config.yaml
arch: "mlp_mixer"
model: "image classifier"
dataset: "retinal OCT scans (Kermany 2017)"
train_examples: 98430
image_size: 64
crop_scale_min: 1
horizontal_flip: true
rotation_deg: 5
cutout: 0.25
targets: ["finding"]
num_classes: 4
norm: "layernorm"
norm_position: "res_post"
hidden_act: "relu"
mlp_ratio: 6
parallel_block: false
inner_norm: false
drop_path: 0.05
patch_size: [8, 8]
conv_stem: false
layers: 12
width: 192
label_smoothing: 0.1
loss: "binary_cross_entropy"
init: "lecun_normal"
optimizer: "normuon"
muon_scale: "spectral"
learning_rate: 0.035
momentum: 0.95
nesterov: true
orthogonalizer: "newton_schulz_5"
adamw_lr_other_params: 0.0025
max_steps: 9400
batch_size: 64
epochs: 6.1
lr_schedule: "wsd"
decay_fraction: 0.3
final_lr_fraction: 0.1
warmup_steps: 940
weight_decay: 0.02
adamw_weight_decay_other_params: 0.05
Rows from block 5 of a small image classifier, named by matrix and row number. Rows with one number belong to one neuron. Each number is 500 + 50 x the weight over its row's rms, rounded and kept within 0 to 999. All counts start at 0. Numbers have three digits each. After the name is the row's rms in percent of the matrix's.
Before each neuron's rows are labels from the 100 images, of 14976, where the neuron reaches its highest value: "responds to" is what is common among them. Only what is clearly more common there than usual is listed. The data: retinal OCT scans (Kermany 2017). In brackets: how many of the 100, against the usual share in percent.
# fc1: MLP up (model.blocks.5.mlp.fc1.weight, 1152x192), inputs 96-191
# fc2: MLP down (model.blocks.5.mlp.fc2.weight, 192x1152, transposed), outputs 96-191

responds to: finding: choroidal neovascularization (67 vs 29.4)
fc1.158 100:477500578538469505472485546574533571481458592504459460526541554479508456510451451549503477518470432475482499453526480477483563527569506574561572501498609609460450574385599523553577545444472552516539546560554466467537481489411558506488503446448557450469527500602557524488534610441479539606
fc2.158 100:591489389532491456576585519538431385469581445501554532414498557525498664464585546509455459499440500457534539479492523447565438498485445401495462480557420447566547495565418499458470469618461416481495486510540498540501483511563497512493537598520499529443505445497546485505443443549486490490

responds to: finding: diabetic macular edema (96 vs 11.7)
fc1.550 098:414556538452477448429499538447440546534501615469496488658487515518554560497500542534539431507459541528504449498513515499494496561527484541486514468472466477463477537498451489474551446545440527523647484480497541465464586613506536532500541501532557424512573387630482421551517564479486500564
fc2.550 098:463447528501532475519549483517567537516515379532571459473495577498524460537521423465469445464478412571528578548441497386581491428459556427497430576585509501653509447526578547526542456525494541485444465527579499512535451453472512460506472472534484528446506505486466427455521417524571485456

responds to: finding: diabetic macular edema (49 vs 11.7)
fc1.601 097:483521540476418496535566523449458516493489487595508422539442467464467429536552508450520507482478426469472550543485470525524466488479518545408521544507459494429361437513486471675595552437540615429499590541466504476542549577467494485330513509447501521438445474467539531485659591556579490493
fc2.601 097:559461484526553457468447492547486482546578511492487499463620535534477616515527460516537480479557497492506437478542580471528563533498444466502498452490486554530625514483547591372399443526477492544498446487473420543500498387521418416565518536493490497477483530563626510508352479434474509489

responds to: finding: choroidal neovascularization (99 vs 29.4)
fc1.320 101:519424429494483515538419525452506559491500488510462568507449467526547522496510529470463439483582498587544501584580434488492444542458478454418425468517426606504472508587456455543491521478532518514520526560491527603618466499590595435457411505544560452429467487459439568522549464520495528452
fc2.320 120:553506609501500452443538543487576479500525506437523420487538504442513534452498449596520517500469533423434568406474547485438573542533494515588547464528547446535509578400554552433526403491512471533518513496533415490471629480438523458490506480500519538461571587531504440544495528461496385484

responds to: finding: diabetic macular edema (98 vs 11.7)
fc1.464 082:571408384465598540467522467507494397463584453453552543429474398486564514519556397525537496483515448471456479573593457506468537481501518518493420456491478542463484446544470538447499592512465501543533529553588421520466508490542553547497523523429555512578542601445562384408438538505474474506
fc2.464 092:489486508548472470562488567451432644507437503456462396532449516625450498597511521473483465522536489595533517479405473457528463522445450521448516539575473419525566531505508486508463525489571461392410440538452527468493501508496437589470510414527521547426528511521517524531437524465544553524

responds to: finding: diabetic macular edema (95 vs 11.7)
fc1.64 087:529501450502542534483457439566449437524510464474451521526437512586361544507512529530461481450498532487470507517451474497569481452506483489472498621506525442528495441530465502408460482545530502444554487516515579531501418385481518488429450528538488481506458699521460527428474527442488566477
fc2.64 090:452501572540556504478532642591603631446507463519515432539470503474457503518584492564460499582486498528518451490459512526453524493478515404499497375460460559495396503574406522497525495515495522431478464531572524444523582547396538477561464500464573532453593480470467457476441574560540489494

responds to: finding: diabetic macular edema (80 vs 11.7)
fc1.455 101:527596441462546514513447536558443472569512498450464464442572577420500438579496515519534440521482512508505544514512488491575520530537473522566538493512555527505446508541524542530528545572593511428493552500476516566516519564512537484491453563508464508520441486551515500566564475537466539416
fc2.455 112:496449597479465496523482460483511510510449511528454471525596487523414602534557513573545465467464512484483476540524466549451519564435459502511488442479434493470585464468505424482448451442532356429503504531518481449519486478516537497434606478458500473495533433458505440503428566438493507477

responds to: finding: drusen (25 vs 7.4)
fc1.660 096:520541547455502496581559538522604487487545563417486409423444510484428442584466645533516488476466471463512524575434608528513400418511535426520514493488484462517556460527522502547487519506538563437504503578568516499497525575397572477584443516449551512573531487446473528533505507427623456480
fc2.660 088:464529482533481511466454458472478475505520471537461511566555481514493531402591317502424465442518509535483525443602426444499583506559493548535486556512542575488439453481470511482520557495576523497488597500485329519516506462535408495459557455504391499416493510491527461435526469585482486498

responds to: finding: normal (92 vs 51.6)
fc1.632 093:462670524494590470413500462484449497524532561579480440530521550406456498553406549460437454555473431587466491457431571513460519526543501593518465553531459518449510415492510479533434534457575403505406517532409451474508515441471547528554432500438505561549505485495434426543480411509532501544
fc2.632 092:509371432538356536578463566528527357501524478512434568436435531475516543551534452497482371505540514424547473597572408494511490536474503417527512456488489507475501575506509422445590486464473520462537446517579502501570444529475442499385521421567521463421524528500556602520521594515565527409

responds to: finding: choroidal neovascularization (99 vs 29.4)
fc1.536 106:543481479503423605557551569494478545478505412467568505512577501527493579517510539457480533500428529517506593420554511516631447579456435459473433464484553432455526523428562476490561462490444527476561531578474510513480509568434485512453482533523467436459498512452421671577459464477536491463
fc2.536 122:470498558430522393441421489419486489522511623423454495500472426490512464531522465582499404496512443564486433470520480469413527444559493571449573537462505470605493467495508512501503525462490466561446518411499478516455484435576499481440527490536568542500493526624556414472467527498484527466

responds to: finding: diabetic macular edema (86 vs 11.7)
fc1.35 094:468512483504528475540406487609417409454594494496587556467536465504553524519544515625422476513446479405568495523502476545521577486491456499532491431460474476470463502433510444548588421605462523583468501543455484551453568500449507495480441429513543478502580685472482474444487562455433575547
fc2.35 097:562447525440590539476566586500553507488518561488543376522475563406465502486495489376488506528525500469455441541511404475466432543508504506421531468565582527407550607561379519454491497456559462461574469476482491493560482573417540524504469509383512573570542478517469482546573523720521479483

responds to: finding: drusen (78 vs 7.4)
fc1.148 085:490587477524576490472466530542515447511502565426399474452543478536441501539512505550453630423443462480544494526500484398576460470475603450409536592576528477561542562480569441477511539514498526514507481520469515508401490391445523607536573514520641496507528539498527551377486477458442471533
fc2.148 082:572475471513462496616456505489518549520546461574576485500469569413492511480499491522413463524508527559431486487429496585460413424510488434609467448407581487555475445473492555569472483536498452596500419445516486469484504590528468432449469492497391601509517522498511567522479490512556616497

responds to: finding: drusen (48 vs 7.4); finding: diabetic macular edema (39 vs 11.7)
fc1.431 099:536520480452484450374435439450507502554529473472587494522462452552475647546546543504462477535521568560477538509503505538487490504542354482566374524521447433462501423497541436480599404531545497479527406493484547498499509516474529539522456495494450496444560524463385607499520506499546465532
fc2.431 110:502559517388587533597448487438481497452531556483484508412515552452470472429424471541397432495486477506474539521479548537496466493463556486411582461541509557499482451449432546431456570522475464564474497466509451467512510565499399497449439555536482580528435549539584517479502485567436581486

responds to: finding: choroidal neovascularization (71 vs 29.4)
fc1.426 109:408463559533467440517578484504459513470502557529576489552493449497484529534430536542472546474487553482488517517603533539417586483470455502503412409564481489551535577447490482485528460555488535421370474534441504522646476494513407416497503526433374508481440452577363462422519554502457553585
fc2.426 106:484491447514553563487458600445573454555528557576477535471464410534465372484550466422544439467553399544513556476423527435501432516547557521531515547452517482478512457444430484517560436501467519584540537475542499545522408489545556528447487558511532487514472553569574487583461510524532457462

responds to: finding: drusen (60 vs 7.4)
fc1.646 096:434468492544458458431475468484552498493462409478518488435499404599468557507497428506486606492581491502466543439553503458507594547468444552523507493499499573524460495512502410509491578441482522482420546441525477520514485474422437509523489449437354532525504490474427531574572541471507521520
fc2.646 086:476589527497523551577535579425451479522582564540506473457443494492601428512484544458615401488451492457507403535481482537476417495492570433537465446559547403537561498551541514512508364505409460558503520484480465393504474511540503576427514534618573519490511533478526406457475410499453465565

responds to: finding: diabetic macular edema (36 vs 11.7)
fc1.478 102:523517384416565518504449408478493498512508442443465560518484574446473562435584511533499534466492503487543485497401529575520431510511465461534473542540516522500513518433480524520459495492462554538520510451421582412512535526418551464561524485500419483383485508603484453513492475456512499474
fc2.478 095:470509537494469492525457511541478510548523432536427467525502399449490462507517501450448365550492598506432546476584520440441541478450439480507517541415569617493579561467466555531502571505522471462480546652613418519468435433579440526489533496470571512631468469376506493416492488544447476518

responds to: finding: drusen (94 vs 7.4)
fc1.487 081:487460459476555467482487463453564494482518479525573598434518444473592519492482402474491594591557481531442482461493495497496527485471358589482490524548482422480510525575558439593516538499552520552499471454521483415511505474537444562555533527481486571603535499489478495490420402518457470548
fc2.487 092:517479563469429530518434539404494495522476512636444409542568516544520511521451526610469454482490474478513527545483494511516462490459539515593502442526579509595527480411533503446531485444527398588480533514451479483496444521471470482443384552536456507471540457530545472396510486519585552502

responds to: finding: choroidal neovascularization (63 vs 29.4)
fc1.732 091:457482430566477431506574461525485558524483526540470440460490476534516536508480511597421499386444467484436551635466440470483487485514526530528543510538540498551450419553581452458503491464483508519464432540580546465640472516485568485556472510538498448457554487545488552511464484493499515537
fc2.732 114:521553597499524496511553513480569438509475514572488465556582525500527484478515447471489486482560509466556493338484565469536489502469520483568500498471475523448654493423480499564437457461548531547498524516438424497482552505534439487469475474395548521471449502542582444465465583484526527511

responds to: finding: choroidal neovascularization (100 vs 29.4)
fc1.9 096:555511506547506452437503553433530529451523568441492585522449517532492487490510526515484414510529552467492557379572583525462506537433493530507493491584573436566461514547454547580533551534557497495581447515468440417497451505512560571422452433476610423559534470468420473552537631491515499521
fc2.9 131:512490498495470404564560522490471531575431432384477441511505529517459577487595491585465529532476501521552477528519453407520571392519440482467470574423508524531548520437579500446483572511475460567396441526481516661507528603501466502498511535526423507421511512590524499477514464567454547511

responds to: finding: diabetic macular edema (72 vs 11.7)
fc1.265 086:411575547559451459478425469427438489584440485478538425492455541502514492445563542496505603447449471453474423524472431495470571599477428432429484456582591485454508546582509481486517443387523430493539440481558526461468559521468412559495544449545446452501311368435498483542489511481558472502
fc2.265 100:512510428525522480611483620548480470503553471569560500529579490583546507503454410479437489513497516516514487500457450459501448386520496579542467444458443436563463484438520540411511499508470512525464491573453524521511586527429466487445546557537566487496619438559516514468410565482489532520

responds to: finding: diabetic macular edema (96 vs 11.7)
fc1.634 089:527413454491519471415573455532484456492532489445536502461580373480553522481479405519582572581488456444533474520528481532575446441419546574427519580491496532538534449555534544491525498510505425482560551547501499580517515540530580438510505501479600586496517583559465447480543527512478529506
fc2.634 093:494568521454469517526459535493484514457452537459488439517482519547488478519526476622346451562537486514521484488441490561422496541634470474528434522419419485511520485488504468527493548516536476525434468559500550466462532520505501521495436506445461476539479408585527536553486423475598481480

responds to: finding: choroidal neovascularization (59 vs 29.4)
fc1.119 099:486450412548532424424585437510582447535608478436505579526430517514506507536522546467472522521450564528465424358572480527487495533477481490521499557465544490454540487510595509467549551567457502457446423491516490551555486457502443357584490439503559546495569519486523515456613584557488476462
fc2.119 100:415534549442410576526456528505398544475492469526491437507510446506492485494467437497538457453570425408593527592413479507487514432463496548420572549504483493620505498463428396486501424592565494494487433500450513469518534567455552507493490583469392479416477499525498521576457430548538515501

responds to: finding: choroidal neovascularization (82 vs 29.4)
fc1.578 116:465492462559484489483432621515410519447509493461449525586483473506412510531566546565550460522464516485508528361452415532422511518545561384443488485479472458556561466445510463486452509521468583445376414498356538482504432559484460453561495581513539478465464507459455433405450496446502422489
fc2.578 117:432525462506527529488539508456538493568569468513548478493459575492592468532446517458517507456490466558488526542520549413598463430437490533455501566556539607445369603495521547455537587444436429495607472538561487522521500463468478558456502492466471569567510586577565561509554475575489604513

responds to: finding: diabetic macular edema (98 vs 11.7)
fc1.446 082:504476446484492577491550476508510577377614581518479463463490550507480535559441572522481506463489487525628537485492437500576551514492507578367442484585577528549475521549493541543558567507548512462526508425437468488545433440471529419497469416497559566520532617549467536416504511511499478468
fc2.446 070:536538487528452449468466538519527346518531417546464473511524481513560417540531456470490476514511560444410478464605474468492499446447428472529540551526406475414419480511439444533496565515540569469476493454506569529550579566511521566566489592534476492499504536431468436532538536447571561493

responds to: finding: diabetic macular edema (47 vs 11.7)
fc1.489 114:415539531517579509506452472479418586600512500519511419493534447561560441516494540342488539548482466508555565535528465514380516486563477457518586521587460618547443423481554556498524494456440559510379520412476457556494547465447420454539549502524367474534486507512530539526496431482531447527
fc2.489 102:537484448586406494530516531497543349439527467482482667484444506522534580537442585620506460434527526442513424463507474471560546538483578475496430416410514513508532546574489559448535421468528502514618520376506458424432439490512443558465560489523578521489485565540507453534513544462519567525

responds to: finding: diabetic macular edema (65 vs 11.7)
fc1.509 103:449491506498461583434510529493538465509518515498378486545510573503513492550537589470512463498529491483474499486612539565462490616441528513524442515581475508542627542521493515420475522470415523431516496516493575507548518547598521472593459516498475518518599507566573453491507557438494505442
fc2.509 111:504557534478505449544510528584437533447495468525632492478511473479542511463541409461474516454463440485509466494446431462543461474534509552492535562445534488437395453543489464478536527656548428522445432524506394495515479524462454511437467499465530473513365520465508555509528434500464474473

responds to: finding: choroidal neovascularization (81 vs 29.4)
fc1.707 104:524489497507500504501517485508471473455538522417530527458423467577533500517529477598508552530497387512403462490520467560494522481511526526503545520513530516606333467476435395548544414506576478554521512548617450424460483489408464544505513517496425430522576498509587490528461549514491517507
fc2.707 113:491538497451513537509477560462533469483465451521479474486573602402465549518425468394485520546591494483576526455380507412526425512501518474468522541526512409428706530506557575554370558542503469472479529540402536492565534544544526549486568511607541479452414487463463553494553435498481496583

responds to: finding: choroidal neovascularization (84 vs 29.4)
fc1.62 094:490497534501444481609480364487468505480454482493502536507495489462620444441484414482430461499542439464392389500564456462490570606553448464498505561506537462546468538506531533473577435506561537482569456475503462483508521433626468503508402508439533452489546529598621522569560627440504533505
fc2.62 100:585505497568534472400492627466555494507500511535465418463521586568450594496531560525492552476432532458546548473503528502473495427444532525443537482490480561386471456530448467587540544490460534529415475518428564488472498483385483476407566548574518510475464412514504498483376393531562447505

responds to: finding: choroidal neovascularization (95 vs 29.4)
fc1.621 100:464505560424420463496498490533450508506524426448504585555588487480570461462484441553379575550478440548574435356486474538494556500466379522491511491487468481467554541537497368461520473511508523436535443587522549464493603583414524533542461497492497523400452488447476490510402492532505474437
fc2.621 118:420528427505559379463491534472538546552471427426453446500421596501473515478514502490528465453487563427492570593517537469474478503460600522515535562491486454520525523512567520503494481406519515558509542458487503503455440460544501456501493523512519424551608512539520469456615497506439420514

responds to: finding: diabetic macular edema (90 vs 11.7)
fc1.672 102:479530477447568468410519564501487533515453573439498500528473458444499462562529460546437527508465500491482453445540351520571515560579498597567481468570557516589500455483601555512527531484493449447509559506544561530516461526455525492431547484458492509482485450527470461532523504518516512401
fc2.672 105:433514452475437457545489475505433469553494489525398438490554491531473530537485480539569486442563509439549541500536559447456445587500471453473481503523432460453535415448524428440475505532494439535500479479487458546404565564479495516464591541545484423549520444395581535471478473468471515552

responds to: finding: diabetic macular edema (93 vs 11.7)
fc1.648 080:457568522464466473485556557581537473476496529511523500434536506444504451437424576497474522503491447448448492599495462496551450540349559539558518532495499529573541546530530526515525542548475525466533549486449519399526565556543474452445496560534555569511498620515517502603470502469509547495
fc2.648 083:539392462472425475480546526548495521524525599474480491585541534470497525540522430524503510467559541545517505458468429539479499573644511538493407511506409409392504472549479464465506502488491532510509443528534497549473450501480469485483487576492504490510452453580597544454468579501507576544

responds to: finding: choroidal neovascularization (100 vs 29.4)
fc1.507 116:538572539509576564502470478566545502506470484453497555490548486502528518518581415622493473556556577411538524533444493491538460454525505571521478511568559443543549539499511533440660584506490449472533491515515498571466415504553571522560542463557520522435504478488450534510518512545521509530
fc2.507 121:531502481460510420470506500433493553465522518505562467487419545572491462419504506447427461534516453596446521369532616523440518490480480411488543485511498533467463546461509520573395548505478583547518498412502468529449508537447442396555403550525470453537500575503500545470468516456523504475

responds to: finding: choroidal neovascularization (59 vs 29.4); finding: drusen (39 vs 7.4)
fc1.120 099:478481397462514457512501557495534512501449474351499456535627393484389566419531397461449509487486518557553547347444538480557470551506571437529516468469535423476571601466516455517507485594506541560484522508560526509444659474419487460489439512559521541404507463459496554515525492544454475411
fc2.120 107:372576535506536484500472404469447554531560549607487490474427533426618450528423560516549425533479482429534458550515516484411515384493467521462538564505451531527455418528460418558500428454463483514497457475476428530502374519500455501476554556512495470591483483553530476437507482564556549557

responds to: finding: diabetic macular edema (46 vs 11.7)
fc1.465 099:462583486573537471520541538463404527373533541428431439485492572544549513423467417408495416519475541533480498519505437472479584485479555468440507459502483494505561466450440443514586508407549526540396418493461518456484407471537469460569528488443609443572484494444529500457469509519571519482
fc2.465 107:541404568503401485427482507536557437559478528468465525497479491502491438541459535620508508494506541506521505468463506509449460505534475557507444489483566552492426485483508532494387479594526464398632491462535412503553498537489528561496451555498414534488478588521507547515510469479524437429

responds to: finding: choroidal neovascularization (60 vs 29.4)
fc1.654 105:450433469526497484571446521410507520514564455462532546479561379489511495436593548480464451554446508545450525526480592471418509469473480497542401485458514544425532502546508458519561532458473538545505511444463463546444524496531485565496543515515591489477568586536425559498466542545560510487
fc2.654 095:522549582464532463434574439443436539474515514471582424546497509407499593526519489558522463467547459541500515490520488497508505425605488520550602429521471531528455575486496516482482399535452489495499411408499504459488514537524550443543473509383474536522539450424544468505485537535471468537

responds to: finding: diabetic macular edema (94 vs 11.7)
fc1.205 081:483577438519521498462499514499552565477531600488431450480525506511531503586503523554583541458495525496593519533459452472433434513512491538511414486586547550546547461474452534590555540510484536445528567407489447445570493491419528485514418527483547603435513661532413399499535533460510443529
fc2.205 083:557447485458410515556524502586392404482475474587522584508562512596472518470407467436442522455508531474404556446566402475476484544418529527523500542535384496514420501579532465480483462544532450533546458426523532621437539537594543581496549561484580482515499540521437512510520475488597554447

responds to: finding: drusen (91 vs 7.4)
fc1.253 107:445544411494547576348431569506519486500491491481544511476500513477557510576492480475512479534463554472515396582545563537538517525468527552475443550481497459472628583432538493456505455471456489557382501608484521382489563511474572470509463463433472567531454501537440534434585467525546472490
fc2.253 108:575485527519485518636457463455484460525519553549453523499451477512533517465453514544483501564476427620429605423396485482482433474528439476533524405521472502519420462456537509489527584526422498539552549419477510483498457519507348512383488495570478505522497512556528500461486480503494475484

responds to: finding: choroidal neovascularization (68 vs 29.4)
fc1.583 094:459553464466505416529577490434506523459506461488462462533402547477425497439495482445427409441458457450471494493529549439471592505500495574473461511480416521422527524497512594469512529419488549427454399524561487572453493551517615458553500510395583525508439441553538483549516557488448458383
fc2.583 104:552441559624522518510529599486543524571500559355432429535584549510514583515503495534537552463488509360545533458508396478386478524412492405531480544519522489588562526495473495437498470555510467558504514509451504486484484491492415452435435527485462480449522558454531460421480526466517497518

responds to: finding: diabetic macular edema (42 vs 11.7)
fc1.52 093:497521533501446450485420542529476490486523484455481518615502551541520489506554453500549493432393485459522539503482454415406466484479475491470438481456455439446525664357515441411515403626405506513537519499480506498436580544532464550548583551549526455504407517510478472584539510499469482549
fc2.52 099:490509411537505491471544427420545445462524523509458509381564475486429474475457584532495464488450543583530503482471436572573478517533563488559473537569527583523563404617614548532518564458476488489441503487465530472453404419543472450455489440566439629555507544606560437498465480541445599542

responds to: finding: drusen (60 vs 7.4)
fc1.164 103:537434453547377495499444559528464448515469568400451411540520509506601521456546478473505374448502433484526518408475540547543540474518559525460458501485455501497467497593507469432502531508519498598531508537507469475514423547590578480501545402474468578388482491531471454441410476521538445572
fc2.164 109:441607605527598451432499456456552497450539491488583542493506502490477463561417510541518523518486539512553453520487450503470521529452391441489434558490553505517500565441546508507520448483474535493458462462475546509411594495359443520526478585597471462532488557470477358556609465503470533513

responds to: finding: drusen (78 vs 7.4)
fc1.554 090:512525439463512406556509473570568440518485516515464436518480581476536531450538650534545441489505488490507527472554473559504508378481457555448423459547468507470460530523453444401507501460390506501478477509534535461511497563442493506440548526515434519558494473520406530490425437518471526573
fc2.554 083:439506573553519580437549469439501528540584503469524514472534410466516560590455406471415549515527467556485533440422567437547505459498478482580520553543528431548568540554513467485536474526507500527432543501436513461459422430539457524460491502488514567480461542503567546414505474539552470462

responds to: finding: choroidal neovascularization (63 vs 29.4)
fc1.688 108:534530487475547518526514533615540517586487564485578545454486505441601482528513551473471588462421439507512551428404489507446443494540489566600556486494506463519397478562530510473523463554564471478514480482514468517509489499413451426482476571496498551378447484562416481537549437531533537530
fc2.688 081:392377560501456448555493503526453538447551440431477393469491517521479548577490427518539497498533475474504525539593521516571596460425535549462419503473476484554653547489492452441464539396464527553525578439507562474468503529511541529506524513483513476524471487441510526425501590564451504480

responds to: finding: diabetic macular edema (91 vs 11.7)
fc1.626 089:440387455511535516550584464532580446576477441495502417508466486507552479479462581504366506481578563562562485505421474492639469474488536486501513410566453509504503471503466546443550555445491435466520552513569439437553492560464487431521502411569489538447571552533550425498463536448474488477
fc2.626 058:513518471504472519468444590499471492435503541497525510509555411494435465498459459423452539545408533425468542413562575494417465492560533529480413437440614561500583507510480497494463502569448565484424498578485570588506508499538487459403475505575457464520514500428461488497516465567496538597

responds to: finding: choroidal neovascularization (89 vs 29.4)
fc1.458 098:499503486506538378507416526646481490470485562471466488514511500450506485479538553542589424558442504510453494545483514488437620539501422519507550529478428560490470366451473566511467555444439417569477461494561456447511460511455538546562530484478468422597579432500565485516446545372469433525
fc2.458 073:500517504447536591499560540360492452572493535485518546543441460533563501445397540501503493448555527468537566463476490354525372449508606516483390499508567463458546574470548461508574448532539588427577539512465532489511505501494568519389442507484493549412422558464538521476528466602503505505

responds to: finding: normal (90 vs 51.6)
fc1.670 103:436513467618449477385539443574553483584548586445500403512439479485431516533519447549551448433527507461512514581503521514476506581575509471613574521386545491520526569509532555432538488523527454499402471526493607484537538560493440410598520489527428562466423543425476447486591566519538491490
fc2.670 088:483456540405488579502508552424464534474479467506501569469544491543595466496538555494434551448556470520503525428492527485469482528450546467520459475587504568479450475430547446517427551492484567432577610530502394504526454525508502552367466510519515481591525596484520455575416409581426582544

responds to: finding: diabetic macular edema (73 vs 11.7)
fc1.711 081:497587546479544453557429529545491551457430445489526544554462485539444518552544390482452450459516530543581434512443469432530495458523543461503484604563436478484504625488461593484514423499537470504470474471543531554506583495452479502449484491525502504527419391386523361470566450470552500526
fc2.711 073:462391482429487532421542460572498429486555597552374503510493453520525544492511493493576531544473557420496481466543471530500445484523427458526469454531494474555529424454470439487472545496577580491503529522476430437480491481526488520525530601485530507450536523457466640497447574428452569587

responds to: finding: diabetic macular edema (47 vs 11.7)
fc1.303 100:483502515456456454437507434457516389570504564542478601523512533512526499516498545621399508524474550474525520398600451444519550530512485564436536484459492462491630604537523485439536436519586520512542560508488477527498517543413381522568439494490582469596501545494411523531458530581475471466
fc2.303 092:525459498587520497567503477513560520493505425433563460468529453376506549498507416422541580479501577518538549561426497467452544451483584466580555527504570490580410466535498500516427475489469492554403467524465476537444496530496593461405493463516445557440495459573538547531477476549471587497

responds to: finding: diabetic macular edema (79 vs 11.7)
fc1.676 105:494519523463498481454421432522618507469418511440533565522460532566487560452571445489476464575403512528487417507542461494469572527566503492470424567406577548510472472432552496443451521583493577529485523576565540525469354441571527452472474444420505484444588479446412491518491517497517549471
fc2.676 093:497526526539496533501576527479437538542578475530472422453450494578522464505488534514507521479544509552606565496407588494512443485551432499466616473575474539501502542593458513506591489463486422450486465544439455391473667535439481462550476630596493462539447531498484469555481523444449502458

responds to: finding: normal (100 vs 51.6)
fc1.240 117:427529611605427505439435484512604546538529535518526390484531450510587424525558452518487518500576565553510508514529514476618510522493547537608586534560491489526491516559507536475492566567479513531579476495571564534470524459548427587460439523514525483547483493512494488543492532488444484531
fc2.240 101:499455512433518462548484516500479420471481440522467556526437554471455585574508556515533521575505410442504494478465471520364556463563477446554471491445582473493562455490531530465554475424580546491433537434360447502399451528455562529478535482397493486532557574534614521533426490491497529467

responds to: finding: choroidal neovascularization (98 vs 29.4)
fc1.108 105:512478493562476443565492602545522559489478521489515528481450476477483582542443531588511480542579478453523621367526687494529405479451561480573454486470523502543565406514455457464427460562479461540542572462469582429558386491552533497576479541486464521466443491482432544487484508452501482551
fc2.108 111:457514441491565562446497421497500409530497540516481477494476524563539416503556513479583473496495533540472421530526380495539537539507418474441563529529499427483461574469509470485544554484479468570402457544463397583487560500551500475507569529511577469508526573470554535516478478565495424461

responds to: finding: diabetic macular edema (28 vs 11.7)
fc1.172 108:494597449402478413493347510514483499486444495553519421490541586445497492454523502492402495602478441429544470547437564431515471559556477473449529458459461593427532501510505555492413485503504511434456540416488497476514541505477572575553471532394426487512564499479454535381513462469551505384
fc2.172 113:520389538562485559524549458508463489460563470505500577484498460453604442557495513557491442518433506530539449476557564591444522430416509548516498550517532409476590581512557472519602524483516450521548395476493442501493504450474473471559488516476558432487415434562464470555456431574491545556